Rows from block 3, named by matrix and row number. Rows with one number belong to one channel. Each number is 500 + 40 x the weight over its row's rms, rounded and kept within 0 to 999. All counts start at 0. Numbers have three digits each. After the name is the row's rms in percent of the matrix's.
# convs0: first 3x3 conv (model.mid.1.convs.0.weight, 384x384x3x3), inputs 192-199, a 3x3 kernel for each
# convs1: second 3x3 conv (model.mid.1.convs.1.weight, 384x384x3x3, transposed), outputs 192-199, a 3x3 kernel for each
convs0.202 081:481539459512451485547460470527484507471488426442411514539529502524500553453516480504553568473457407426458486471524465501475496518507512512540513419515489488522519441472548533554605497530480542512478476569522432492520
convs1.202 075:467556495505546470486499532484538501531520558550493490490503540505561550454462474488481518528451492482433486408464473432479467501526524459491480544525548566507536527494495492468473505464517522524551514565503534470480
convs0.203 109:490532494484506479518496458549446503471463470489575584520459466413436572455548541532459488407511461568649613476508528487536455455471482470488534460441443489559483500560421499469582442536554458463497482534493444496470
convs1.203 109:526497490463468508471531487447462459508503536571584532463505525468479553491568522395472500499540566513577575505449476460538490452495515441439620465512463502552477501457531527553502475498487484512471476466451455468522
convs0.204 086:513467482537517486508514511523538519467525481469514408496553473515502482463463512413564466446480481494458467549483495484520509540554512499489503491473473541445477585495497549454439398560534496555490548545431596528458
convs1.204 081:482493543475536495498524458489596551457507543454379480517509553471509569459470459488556481485533570510399498582520560515552523592601483526477439537567472481540533501537541533530526547456493488525519502507576520515535
convs0.205 106:537513478491470520497527520463491508500469450474467451552540491485504505516517527522540555466520513536469552517489584518500535500538509507474448411339490535549645478482504492470495478450556519521490475472560579536516
convs1.205 111:516540514476494532412430501471471448493500419520561505463490493435555517528606539518487486522520517495460464503465508483493533494546523551473465520534538492555552507557508541529443509588503442532494493496584480517519
convs0.206 116:554500511535501520504537487505526516510482524522523530511473423471492555477564521468526490460568490524508503506486520539449438485481463469530483475441488450468496448491446529539538489475507457443484479503539522592523
convs1.206 110:460391426459511473481562554457391417524521513475546508544447437516505540579605446467504483496498536521460507442386500543591528475535500529522574511536495449464471520473485467514494523527494532468483488541477476479493
convs0.207 093:487493511491518516510490492508526506504564575563516583534509479511445404530490532466511484529455559540466549504457502494486529487511540464573499520547518481502518515419495511562395462540493484544462442505527527563474
convs1.207 083:516474545488502522460435484447519510518509426502486531476558508589542514546548503500383495547454474570538517540517489469496479542446473543507458484465487552442456489590482503544455466449483507490499527565472500545462
convs0.208 091:537476487486487549480511514477490546483453524425569557478509559502484551489544536452472495510514482540555487526531500485514483548478495516507522494498504490465490558585495554463487562464490551473490501470490544527541
convs1.208 081:531551544491568471501446530534420511481507477523593502498391511456545470421540510436496519474518380530524429495462494436510510542518548488515589491509478477503491512536564555583485486468476474471564485574570511539530
convs0.209 089:455446437474493475457466497497512502460561498478521490468495535507584513514519488556467513479504512492523518472450464486464497555511493499494488477495528516497498534573564607605530526449443454577473538499519524452503
convs1.209 098:507541474528408451462491576519524527496538565529508510511514498473596561516541506506544488549484522489470499476488479481469557483534495488510509482511482500499500533563485508506488472480561480539502498541524474487493
convs0.210 102:491484559478541579487521511522547455442530505514506409486453522460449488419482578536463559478457444549503463521505535476531485512538439443484542475592466556541508454504567459486459527479476460471434485515541538497515
convs1.210 095:511460526496431583507511454542467440426525565468476519540458497538543531425457459438473514532550445549494488556500488512598427566482454520489501576562460493549548463538533497501560538501478522431476534499500517586531
convs0.211 105:517531532475428573534481517468459438473476458504500492490446520499553506486475501454561476484534449500520495532491521539471547498470527576535491538516577540513539449528495588502495507477501484511532518537551437542496
convs1.211 133:505550516481515516483572538527476519470514534526484491483471501477504475521454488525481487539443482524479447482570481488479446521460440496507528507503464493478516500501506487532461488541497504462512479449499514412461
convs0.212 107:485490551513542541481532563491523468535545455460459471474512545462597440486471488486525510560428510402513490523531495509513563551542518482466460434515495499553575500502530421506501431492429533506477557472522461502544
convs1.212 107:527483445501519520557491595448483448537471507573469568519471552515532524421521482445520576569569487481482461584478506497434515483507485575532502520470576514479528543577520494560508527463482507451481455513461573514561
convs0.213 104:565449490515433508499520506494537538463458428464444455544486518495469526459535516495572555579519476480495582501461491466480553508563446435462516481431519560490446545478503413495460547509523570543543494558502589523513
convs1.213 105:487526482474498485486550546604584512524577478481417479528553530484450422555540472469468481461479541473394451526490484503483545461433502496512516479529471520442526568482535502481488486523451574474470458522447534517465
convs0.214 102:512546511529489526498480478495503519540545387544494480441510507541477528517484528503480476499488484552446501475508523469573503459506558475514512508522513501399526525495497556475483480607506506599537533553469549496507
convs1.214 097:478488499483520551455515538588559460550545388470480455547533494492537523474546547546528470403509474498525487432536527519498432526460466493527498477513538493498518518453563453488493573534563450490475507522521517517527
convs0.215 082:418488478468510510502512520462523456454381494514511520558516493586482508517527548546554499567481540483487507495508528524539543508507486467529573470514524511571577485525507486580463479504447480528470482528471495561534
convs1.215 072:505438470519533517537518592433517476494468474486445481472511441522492422504478490563549561515498522417417506535463549507497526421543527550458468534533533515472497510474511502575513493566562512481506465511497435515463
convs0.216 101:477479509482471474508497481542567598484521502486538477523492504522540565549514405500506387544554461593493541520492531468500473567559531461449472519508503573446505491472447444508542505469479526446431532570477525496419
convs1.216 100:553510447534457485492507477547457487434534531435432508554489457495465555471468478512447402518484444563556512540574566471521509537586493448510456421541466528532504469488474516538527491514485563455451566507461577519472
convs0.217 093:514472520520543494531500511438466511518452533484497515487482516483541527471528604503558517480488538443470534497490512460478473497488529496498441497498447456528490491553468571548565553494526508485522547497492525489461
convs1.217 091:493512507549478491546565517482497499522529525528581542502489492462430433474474459452454446492610476482575478472475476474453490480562474469470542515422529538487489570545484454522551451445517536436490536416528491461567
convs0.218 115:470449485539532509466526483458510487514494470437546551537470545495518492513495505470486492554423466508478478516487537549473531504506494474462543559511471444528447445548529495440489548441506563428571511478528465507572
convs1.218 122:510417473479515526451601506518517473504541500421474535583526531457484538554509494490500534550517560465523571507484519570474503496471589436508524481490480464533542480554526555487512442400507480512628510533552462524528
convs0.219 115:470518497491511500504457519465505510475496520536482532505456506441460576434509525537487469542506571573472594486547524499522571483554550481529489516509422544524489495543521516523506536496469527486440479492453525508494
convs1.219 111:490495515472388567401488448481546477500542533478477548468506549390499493439554587566510459499566554495474540467505517444448577502519478524518472475530550442597587496510522459466488488518539501474520497483450472485482
convs0.220 105:482444460443515513497506504438476488489514513525616516465552540448452536471531572491482481585507445545461526514520427516507474471476505529515452519441497490551529477402523461551538519471501469498488578516476524576438
convs1.220 106:406565567577538552553484598460478442479508507428510553520509513495497560477550545513507478526516530459532492512494537480499546450512509461487494513556487555536465490487540493495556434483484530472510453496477455504488
convs0.221 079:535514465532541502493485516502444500535492479526443546463443515526538545517573576477522550553484475475492467483507518486477518484484572464515483491561505470517559521532444526580512538495503514533530571568591521546619
convs1.221 082:449496518455495460459467485487526468517468496419446557455420430419440473448488527506504491475523497482534547446484489474470455477400514501489493496476494511513470522544525506513482480467523486497548449529528528540534
convs0.222 099:510506547498470444478504483483450503534448477524483498454453499536511488495470563448445436565549525596516458534521489513473495518516544505545536484478546481449466426514531489482524483455580492456499558548577610484558
convs1.222 095:544560496527530508549515531469502528490585466497524497427464511574489480529479465484474408550516441528562547485561535437520479508525492570459495434455471559472478476535550477502598511494547486437523475447516478460498
convs0.223 115:492510487519527449506467427539480486537499442501498475509482461517503474491465542530426519535540437504539479456497463487510475529511538520582493508523463526516480524449497490451496456486493462531483477441539506504552
convs1.223 113:470528527488525510545514545511488520548490564571505490506496508510409493563500516476457468458486478493520493455547497459531500468523445549486488529541567497549538527452528535424472522487516510545561494520586442546474
convs0.224 082:481509486493539503501462479504512445506491459591521451523522521543545545535560516468516478515540538507600542487514511484501520507515541549524529499459495498506415453432540529540373504544446474513512491500518525513538
convs1.224 076:540480551508506584413525496492482500476528557487472484427494597490416570557440482470441478508406426476399454500464520460470476504516512494535500449531531481521509530518502528481488542526519469491477486457520459528594
convs0.225 084:457477455443449481508460534552519476527560457515491511504498458499491445462458427440487522471474483411481482519496471522514579472484483566573488513513515536468512503539484556523564503426441461522534458530503497471500
convs1.225 085:506551481508580580520462528506454432477481458481430433502514466442499443489490457499489431470535434381449426514442442487480459470482454544521536520524545547612530457517582496528517543525471503531496506492520499499466
convs0.226 097:527554564504495498460491469492491507448464471463487507471469448560466520575505414484455501504525495550533538482518522531487513512508449542508476472545563430611564557437470550383563496586492536437467528524489505476519
convs1.226 098:459497499539463425518440494473492429481507471580496497523483446506511471486526460534512526472434517500531551540548526497533472482506553434612470479470518493493548649556549511537478569515439467499474526515515438516469
convs0.227 101:458489456470468475536498513510556529535441429515486484606526518501539551553477555556429460510478439543566563484463453444486481468455496488529512463494479480605522443460471496482590505491524494464467501456528474418510
convs1.227 098:450575441576601473632451529467516465440503510564482468458450421469484526533521545475579523481471453553500481441496550505431475529489521529503535612467494508435506459462470487552526591518514438474466496540496539521507
convs0.228 098:517457476463469533499460526482467484498488496556453421502459552447486485584521489622507489581507424532455467461531519470531450452497545544503506431484426494479501461444474457562469497516595525508425483519477513487496
convs1.228 095:496448498398439535498456542479538434512525450494494496479499518490484534473520533531503404474496458511532467461520561460466507477551496491474468491468609470531490394476558460409567506464480509531533463489490482502461
convs0.229 118:427442553487488536492491491409451520454527517508542495506446473451523528501482568511512478458487540501482545490544497478513430469498538458496462449492512497547487539475484494514526515472434524481509501542441507411506
convs1.229 135:489428486532416451528578533547543468489449489445445501514607471506459460392444468574486482481574537443571496491483471547523496465520485536460524561490445516526509489512546418449544476497526565559475573509493509508564
convs0.230 110:522477545526479568490420425516529553550512515540525578514539500494460498505444506500508474471500452537486509504495513509523522516482435453536468514519524564511471445543554515488536444563489521442531452572550502553518
convs1.230 106:513537531508476565474451535458536414554571501490424460527567511583488481522483457466508479506488508494480529565510496547493476499556466605513490520479533577562444467477557442471520516546475521505473533498561511622512
convs0.231 085:462488502493474491487490471544514502572484501509426465517427557485396493484540571597540540536495576584431617472481501521449484479453465472487462528496503478526549536479575508477484538467498474509531506537525511481493
convs1.231 082:405486468499533480527485454444547430499481478543491485474494523458478607533493496463437526476397486540475527481439468531452496427442494522413471464459458491497509466511502542522466481564446496487500579515537521560514
convs0.232 103:494504527495560519513516509479488547407469549465562554540574435484497472477488537489416525489545597468502483506584495566451519478519516446463540547505493523497438482438550468561502528485461425559507491546613496495479
convs1.232 102:509484440527480465566423497495500459512479473516457457521442499563520453516439469523459556442553530459419528478492471452488468497474480524538472525459434434535533505547419508435533472468506486484503490410435520500481
convs0.233 121:502497501471506484409500487522540460406508463400544526490547502603572511541541499531476511633471419529508504565489536509466489513511477502511466458541485528489525494556498491469540473520497564479515527510497558469503
convs1.233 114:466520532494498553443565473490553541533507464535533445535564469507503444509468555514556478573526387572546486471550514505509483509508407557547548553449544532538483573542502503517507531456521518609415496538420527535482
convs0.234 100:522471522515505538552519505497503476468487493435445537511503447503464449474531540484502545492497488559487479499470519503549476508512401534562521498542407534501489433572501492438544412497530480455439457457552567550478
convs1.234 100:480525476446522551526548558524430454460503474472526584474436467531498461511478597464516393495501474431440475416511495514425472519486463547539526547539472557535456558523532450500487488498526488439512388495503453608468
convs0.235 105:464472494451512514528526547518585419522480487534503494528534522518559504454539489545417461517497504448496480576504509507474530507446550532492479572493528523496526475521512449570492516527448502473485443557531446431444
convs1.235 113:509479530541464456519467500500514431477523401503452526415515511493530471478477484476501485453484528495539485508558579554514524459510528415557478512501473495449510525522504517459478513497504475461546541503507494514464
convs0.236 103:466498518534513541495495436514475444488483507543444472480467494474491487415558511447545543501420547468473550510547518533477495479524530475469493527481558527468557486453462488467477512477549533446485498506506501491505
convs1.236 101:441484438486408469487459550563539515514505544567463494428497509410563515507528547430508485546522480547589528461537426557543509520527530456490531506502480508498458497518510528451515464573582509539493499558516448580517
convs0.237 102:505522529505505607457495512492528516541505458555464464528497488435509418480466458592479431530488392568395508516527490499548497465502529495491472481474484441505473567510566475524510540545491472482441502421376488447467
convs1.237 099:482516497468474542498555538533523408530451496453446513493540480473523507501492522436553501505546516536565520535474527503461478521514505504482485558507443523509468453430481432506491455498435489501437534537375526533419
convs0.238 106:471494542500541531510533507488424535497496476503537550424502526423546530498411493548478414494524485397517422504427498487534446514497497513469568474494576483592484484510577509469510456451448465439511495468504535443474
convs1.238 094:450463487474458431486536458489408512477509536550570473524484535488452546565538518503453440456479466449530425430483489540478488490470505510497522530483486510451464530507517494548502500489541535520515533438511465403480
convs0.239 081:502478498531507480502503493474496548492506591457570424444546510521549571481461509544473488440435473537582524469483459504431538517507530462522459513551512487461519600584573529520523517453448581541497571516521485452465
convs1.239 070:608552457535481472425456542517489438512513504519538502532501488539495498525583544497442481463511481470471438503472473485506467477498482528490529458493502474512507538525463550472484511487467541531503530555471503509500
convs0.240 062:468512407492475437441465452489539492444514524474531509476553443482530513501559525576460431459468521516459490533512477505528454452539499549502502506460512487533462576537545520604615492546529498520489498518538523483506
convs1.240 074:490506489437588542510557518562506506510506505510451458518517505544475512559485512473551520510474454491519559535493487534503504532526550520510500453530477499472442470471473526520507517512481549531530542542520513548549
convs0.241 079:517487490493508488468511522488492511525512457547607513498512529541587529506539429547549478489526506478575559457476492468518472471523480539533504498575526543491470590482447521500527436518456471478493506561498436444470
convs1.241 063:504425559470540579495575479541501545510458476462519513514480424518484521540480549478529508605490471485477500487509418523521470506475451489549469488571454579610479487468467490497437430494453502509537512473515518476483
convs0.242 108:534499494548517495509510482579586497450521483468490488529542517491563530503541495495469511505488510495568557488498521458477560460511524490512503513568463455562567465530558519507478495502505425515537422466524500506563
convs1.242 094:545508473530566481617542508504490520458482527598536478513525468472522547467525505459509574482470571465528541461475532493485517487533445503438555527443529465478509487469495517536457489456461471492526443563541441508513
convs0.243 092:501460452488480420536530435483476511514453452468475473483503516473568579453546552500451505536479527445515547508475536499554483486572501485475526512488537506447500481604548493550591532441595479516467490498514435478525
convs1.243 113:518525498471472495480505454511515505541470492506442472526472486565491445584478460517510490490508522491521499494510494525586536517557528531504504520454508536506512489512492415458504389435540530494478516466481490463494