config = dict(
    dataset='photos of plants and fungi (iNaturalist)',
    scale=2,
    blocks_per_level=1,
    block='basic',
    beta1=0.9,
    eps=1e-08,
    precondition_frequency=16,
    adamw_weight_decay_other_params=0,
)
Rows from block 2 of a small image super-resolution model, named by matrix and row number. Rows with one number belong to one channel. Each number is 128 + 32 x the weight over its row's rms, rounded and kept within 0 to 255. All counts start at 0. Numbers have three digits each.
After each channel's rows are labels from the 100 images, of 14976, where the channel reaches its highest value: "top examples" is what is common among them. Only what is clearly more common there than usual is listed. The data: photos of plants and fungi (iNaturalist). In brackets: how many of the 100, against the usual share in percent.
# convs0: first 3x3 conv (model.mid.0.convs.0.weight, 384x384x3x3, each kernel summed), inputs 192-383
# convs1: second 3x3 conv (model.mid.0.convs.1.weight, 384x384x3x3, transposed, each kernel summed), outputs 192-383

convs0.29:158108152108136072130119124112109103105089187208124096153079185054089093100147134127089201096119118122145133104108116116119077089167117126142100103132084120157098087153073197067101127124118145141116116161083113113101109106145117122132115081239123133103091126146107128054126142157163110065118121151153120141119076106137096117087085141099150123128123183129170068144123181230166144078125145125149115093128134134080164110165099158141107185127135142135121199141119108125165102081122115061106152108118136147100135078059149131113138164103131113092088140102130121100113109120168142142
convs1.29:195112090144137134164129163117092131126197255255134144107138125134193111137143129136140233103125170116151121138157113144142120136123085127155140137131128223121123154116141137153127115099095123105145140142146104129108116160075111120129137107118122128158115135134158128098088102168148132188167132129119134118126107119086138127126187136045127143079136156097135146094129146170249119155150135129118125084152105120131141120158127157150119124190118108112182132093140119102128116153117157129138130106092136155176120104165148125087166136107132095122143095103107113187089131119130226116
top examples: class Polypodiopsida (42 vs 4.2); text has "fern" (41 vs 3); order Polypodiales (37 vs 3.2)

convs0.363:153186082093116127158237149144092197137149148118226131109144109076096081087136133158153135123084141174208123125162130141141167106107107134146163081126171206123121130241114087104142125172111151130146101103114139129116102113125104214128130182175075157196159070095120191099133120083151124204167191162140133208147136106226147166124088109127095107157125106186095139179146115113149129122145118141101186115094116143093102123087208110138109125118121132118090127177121086188116117129122137110138109130146142136167154124144130151126151151232113118109114177100154138176121167120126111136
convs1.363:147163126137106125188115152128133107116134106138143040135105148117109163148156073147120125109102167080133135135128122158109186131117188107122118080115105124132065114130107129149142114095104114174125085129129165150079121135105068165186114146083130142131110116143130123142161161116129065178199107160094143165143120154124168147156150142114116159162125159116088178127134119160140111154137144132123095144105141130147167129143178144098132135191123086150088177053141174119142142138118093144066094125147057119163135082163158106123141136159125152149127137147094106101082070097166157076
top examples: order Caryophyllales (27 vs 7.7); family: Cactaceae (25 vs 3.3)

convs0.261:130152151127128086111137129112156130113193105158177111141111154178140121138133149100131131170160162156092144128139109178097100207120137132102172173135110117145162125160046151193141138143120199131115157113125142151130104170152178116104120145145142115173099145183177164155171181255109173126135171125122146119133126156152113125143182223098104114141132192112100170131168147182113115119132179092092104093115140132090108106150125104130118092116115131096197079135123109170144094095061171166160156133106124157108099111162071102113123091107135079113143121136185108136108094077152169128
convs1.261:190183138084116130141150093149076070094127148091124234133160162161109146135127109125108109133100104109102139154153103217165144107125128081092210171111098181117137122147114098174130110153114144133115099150089148110082115162240108110118067113132169117188120142091103167114157191052148126135143152117169136130138132083216113098148224176162115103103122128101104128117138172131076123063104149106133127126170128105152150095131183139125121217146153103146068086143162086144157118200094115092126121129134200159123139186119151144087142134101179125098091147118132167146072119161105141177
top examples: class Polypodiopsida (34 vs 4.2); text has "fern" (31 vs 3); order Polypodiales (26 vs 3.2)

convs0.108:130072168161109106119105109098077165094145187074114140126097128095088074166142156124162137100061140151106102077133159087144097077119119173092117079177167110124110105177160091065178095149153092131137245138149095077118075094095097092161081139170114113113137168091148139181077177081092144118107143100087130113148132141118081137107154115110132126117072067134093138097114166112086095111115137137086098155075123140119113112121106077135126193142152072144047030093106090150107098131089134081133111163039128166142122145087093145110096153111131095093126132090074115139127177091118127138
convs1.108:080088146164148135121122115137114155112134097106165134128144092082141100106134171127127122140121135156125111140102103126160106130115105137112132120070162062106112103127100089120127095132110138084128239134108139135141155113174106166134114184106116074076148130131143191255147052089117114098127107094124086119088097105125107097148113135084138138156118108095138085184083104101106146141119122105159123166121111134136082110100140103122184118150107138126241076112187120147156122168128164103180148122140132082097067160120115113103105116103116119127132151120142127165115123180112049129
top examples: class Liliopsida (37 vs 9.4); order: Asparagales (27 vs 4.4); family: Asparagaceae (25 vs 2.5)

convs0.168:142175139089135124165170145138121235160162154134254124134115133075133091107120119096153140175140166204165105095153120084173181136143108131161161092108172180145123179201113120129110147219092157141167116109133166105120128104117128197153122153160055157180149094134140175113114116083122110184200173137121148222122113135218114166115152103125123125121138103147124164169144160097140135160184102130119110132119096153109115176119212131120149135178084113132125137118130121188150110167109133118154079134091112106168130117143104120124142142182138112153118147107097116097108147106073122113
convs1.168:109120048097103142134154167131099170129154097143183038130070133135066144169120131169135104140125174040134157128128134094150146145082177152080145051135060161125102104142168131142165139115128109118140134121140179129074131165120060171145113146084086152123120138132149119113146105111109088206200170099133133104149132135116120131113159131140147181122156112146094121141115149103121174129164102089082130108083103155142187138155144123108122149117111114105105123040142152168100114180147074138063063103156111159139139060107143095125133103145161111113143170121067136097097092144153122070
top examples: order Caryophyllales (31 vs 7.7); family: Cactaceae (29 vs 3.3); text has "cactus" (25 vs 2)

convs0.240:122125127148130137118121137131130163096140169104115162119136141074119116102126093136135100106164118113112105154122113121151148166130118068130071104093095151160132079135204094154085099051115156152139128124175126153119157135161121109115160130087106192110164151180135110065142091135121111118072135114160141087103074072169106126056144126104144164147120161077143120098137155135120143150123164142121146075113131070205137160112112162131161098150137163086142100111123127158157034097126133173130056137053142152113102128137113149144154099121169046112099126087132099136071141154136186179
convs1.240:183103168127160146056141111131066135125153111069162099125099117149098099152120104154200122136089118131158157151185102098135124145144108108126153144163119119186146114101108107124168121176144136207190086139095091165098066089173185140173097154150162042101126123109096141055127127118209177066087131133147113139099138102122066131106105130149115158084136161171165189124146150074110122078096170154151171175188151070110111119111129108142071147150135199128180073126144086143093127121088072125168165115130163134117113156088125128178097156115117132143108094135168142085141185137156138117
top examples: class Liliopsida (29 vs 9.4)

convs0.93:155114212111108073122106123143147113128175149082193145103128113117116096123158152134160130141161169092094094097152128104185105240149190143134100124135165123117103103109052157104084086120077125084111139098112183160136165128070185141132073164094174137101111100148091115058157112064088110111202139129129135127117203125115095138148094144065112079150120112117094173113112134175178066113152126144105117127072118135113100107128092074154070152139183178129177096154128114157087125117144109124138121168124112139158131108096123132086052118140102138150166124116108108149149123139115085086
convs1.93:098165167118137153124181121153091126144154081100135148138133090063125129155131116147156128169131125109134104105107141139156094159107132142120133148106116111151121105144159111155157152100121089103112125114100147129115115140130139124143094135102132048128147129096107130230109106096091133145113120140099113131120133139122097124087114125151113178143140127128121074119159143173082132137116145121132126146123130160116146112093164073151161105163099247135255119101123128125092134124098131093166125131162118108121137140090125130141139146106129117117146110111149132157146128120136074145
top examples: order Asterales (33 vs 11.2); family: Asteraceae (33 vs 10.9)

convs0.124:179113182104102170160123100105146113106116166125158116113116120107098086146133136083146098092118108125101088092129037133134113192127105163140145074138176103120078121112113099134153141184144105118105171118124179087151100086094073173106107188157125121115100086158116136101084037118131127112087108065121154118141132119105143114104065145135161077115158040140128119089109136106103113154129138175093173105137096131088131110143096089123120106172181092143126137111107149057112095136126071105170060096097175107141123109103128102134038132076139179111101087046141131120183146133113157116
convs1.124:145118111100124137121173124117090142130145122129153127134124086056165150105118129120148140134122128119145096150123121088161121135120136132102127179077137148102130114172156127161103155137128126107127212124102159142137158114179109120121119255102134134149145116112103102183099091132135153097114126110114090123092127108113126111109166129230129110166142117124110107143091131157131147122115153138132107098103105138120103108111131071120128113173124178121255110124118128183139094199127182133184119139112106086163100140110127099096102138071118130105138130144149124182141116142141135183
top examples: order Asterales (37 vs 11.2); family: Asteraceae (37 vs 10.9); class: Liliopsida (26 vs 9.4)

convs0.329:143157098135091100115140146096163136161108130157091100101183078106106119145123159098136153093123143143157127136182069127126148156115129140181120166128120133148141117137197198158109134124157081184154072087142174132098114124155089112179130191188164106137136126133107144111133076172096178105133101124080105084115104094138088087096121158162132128086127092152093142115153067099147131136124144087165091101154094176145104122116070086112130092113135123120167173146077152095161139099104143095097111145113113122115145161105137155106090158128143144084153081119143112093139127126160255068
convs1.329:175149132135150141075173117118131126148113142067126108102137093080109112155124087123116190100087131089208119171118128120115125133117141078194171145110123183168214150130201142103110125110131140149160113145157159153111164115146115123087160162100178180118161123073133135111108071130132130150139112119113149129061162157125127078132161086061139108133109154111131145157092137181088056123131105165100110132132084119126158110134122122109112092149116093082145108087135134117067139185121109143147157151083137118188130159227104112048094166072141138139145141154144128135111146101128255136
top examples: family: Cactaceae (29 vs 3.3); order: Caryophyllales (29 vs 7.7); class Polypodiopsida (27 vs 4.2)

convs0.2:130206149122124093173206166097104154188123136119197116114130139079138127189162103110193151122112157155167141148195096090140205137124122100117183108138149166113078138143118107107195094188129180127160093123142164127150074090115136198147111146122073136172131055137104161118119097108135092215153160136138142164130117110171113111172151125111111092164162120191080069164162123125099125167175135080147104116121135183140117120141240159134149141118129111120114156135180107245167162170136109091186120091130105129145124131126131181143133104201124077097070120078086108172106123117111090122
convs1.2:130146109164119113152113181104140182160146115159172112126078108115098144185110128112206097121145143055138131128140123095081153127125133097085161098120065157157098117142153112121086103089129086091165170133151171116061089158138055180143139125130112085175098139079150116096112144193091113176236165122150151148107131192113124116117128107107175118108118105112151143148107122154140131151198157123111141157090093128144146124133120202124117120187066146155114108110146146095157128132135120100084079092128137164160124040126171106096156125140105159107127193110083080094159075125151115061
top examples: order Caryophyllales (26 vs 7.7)

convs0.190:122097116146124166144151157098153135172132113172146162145152121150191147168121108124079115135170124157177113141116165107139160166133161172130119235092147137143102094128144156115151174152096190130140111162131136140154149152181066097135124164248145119128100178123085143220130068153143120138136156140087121146110135132168102136126195152150157142155156108099116228095147123134157131174142160110174095086109130131098124103166134095118123121168149101118145146083128152175113181155121185141114154153145150179164128131181110119130114104080164079146125111113156083134116141154118136150
convs1.190:147149141053098190083144134129116121046080114138139058115121149123131068137106160083149157156128100122172126097179138105128114090161092129117105159122137077104112129099154078133124168122087129116109102155159126140135107121204148119138130145114170135129188095126131053078081153136205129098098126130143117115126060114116150100132196122151098058160147149126158104230143107093151106073148150130112131095169161101156109110166142049162157108114134098121080153118125156132102123101120118201151130149148065184089118131111173131093065120114144137062130160087124154168111181108124142106
top examples: class Polypodiopsida (30 vs 4.2)

convs0.269:133201111096127132083187157158102182182147152120228152101130057063104113113154153097141104120078119151138153090123131060149186133134123134151192102149159192107116168232103119142128108157141138109156141069092111146136153092127125174147148131138067141162159065122104134107102148076140119175171217157131137234125137127178186141176152103149090101124098105137097072172187132126076154146138090143131194119134130179148103141157165139103165137147124103140130099129151148204109102193092119132156073122107181127118172116128133103126120126225123162109145146115097104171118100153135126108
convs1.269:126091117103124146215138162132113122111127108119164142143059139132071131189134121151055116123142215115176155108134125132151143110136170132085139061111068153099082186152128112137146162174143144133119201171151183107109113164123072146161105102082104117149178109171111164152155147178151110218255130129158171152180142100153126147100125138162189144158146091139097177123118146161169170137145152093118142159117113164106130155147158095096104164125099169115111170090104140093214125095093112125098087102121099136128098075135130155155166162142106132109136122108105160100073074149123133125
top examples: order Caryophyllales (26 vs 7.7)

convs0.279:145127248118178105110148110112152125095167136201197130151151123205142131149139144126151096127141099174035142177145146158123144160104095106098171192143143108126127103086069174120083111151128154129116101159117129158121115150189151132167131122095141138157114201103145121111152113252124142096109186143130126113155150095080120123124151195134089139149139158136136213124135103127148118148135137110106160108128113134088137136122154110155090109138141068145209168102125116171125097138093239152139129152164093155105139165174115096170104137099162126201106151116167117099144124100088223132
convs1.279:151140174046121130144117084143115078131103064149140191131146147152143098124133119123147127115147099086064123141088130087142091119114073144131141164084125255139114150139138119255126089122147080097131113092156106155113050107255134150147126085138119099171105123117128070126101080143167140110105160108095115108104107140151125148110146141255140107140185094142186111155099143159116114110141138160125144131149105122131100097089241125146109142154139100109115128119108120197119152087105166123156106167133090178081079161108132127169155162098128116146119136091115194183134138140127070152
top examples: class Polypodiopsida (59 vs 4.2); text has "fern" (51 vs 3); order Polypodiales (47 vs 3.2)

convs0.202:218113148049163049138149104140111144196084120153106118109138139122170151132159124175085158090121129131080089125124144129111112123159121179085175072134110144098120105097020116132126130184077122177099104140115138127093161097199133141110142090198093185134128112200138114146121193151103121204122213180074128134119153116169115149106111159109165085146113171106138155108130114131238111111138148130098105121138105108177145136173105182158098117153135076148051095125120137125127106127128073152127089148097158093137124084104102143079181167128137101165132118101091150047051088095151106130
convs1.202:119171167069120146137134096135150020140148171168129142118168062122185108149161042123146103105173102156126111175109140165134141132118153161086127129114156224144137120099078140115132065034115126109077123142156117099155109116151111100128095103108129135127107112140139091156111234140140118112138126148105128136107170172136143076151118139141096183098101067099127249151110139119149106179143116150111144169142123154147115111158155170105142114101135092162119167088115118100090097134128085140111140140120115167135128161155104133088158129153109121073109129117119143127150175105114087134
top examples: class Polypodiopsida (32 vs 4.2)

convs0.38:124087151086109148100135122156175064109111127228114169137123177139163074121131138145173056141155094090066071166086070142088106150129133066084168076145124138123090118058091093114158118157073125209132131079077146185166131125175124093086152141092132113152065156099093097165180095209161141070068144178058148058104144054085087156089066107106165106121138183133105206101131157154105125134136143130144077073119122111102117118199148115121185116130124138095163121121113168080082118103099159024119121094147146116126139101141134105130117095096149088135111100083112167138032122088108160114
convs1.38:184203106097140151145131141123137169110114155157143150122134138108091133188107146111156156132130196129135123145082108134149187176140133161104206098053073180117129135115105061159103138153143113184121114157148130164136133145147107124115111136139138039176255087107120145166098129141141172160182143133099115131159117110188128177086186149178111156164117164087156104129101150071173155152107140119116148131168063121148122130109208110161068136189110133101178138149176085199145154204124244131108133144136150149138126162091125122063130147092124143091122147118146155098161051127151165106
top examples: class Polypodiopsida (34 vs 4.2); text has "fern" (30 vs 3); order Polypodiales (26 vs 3.2)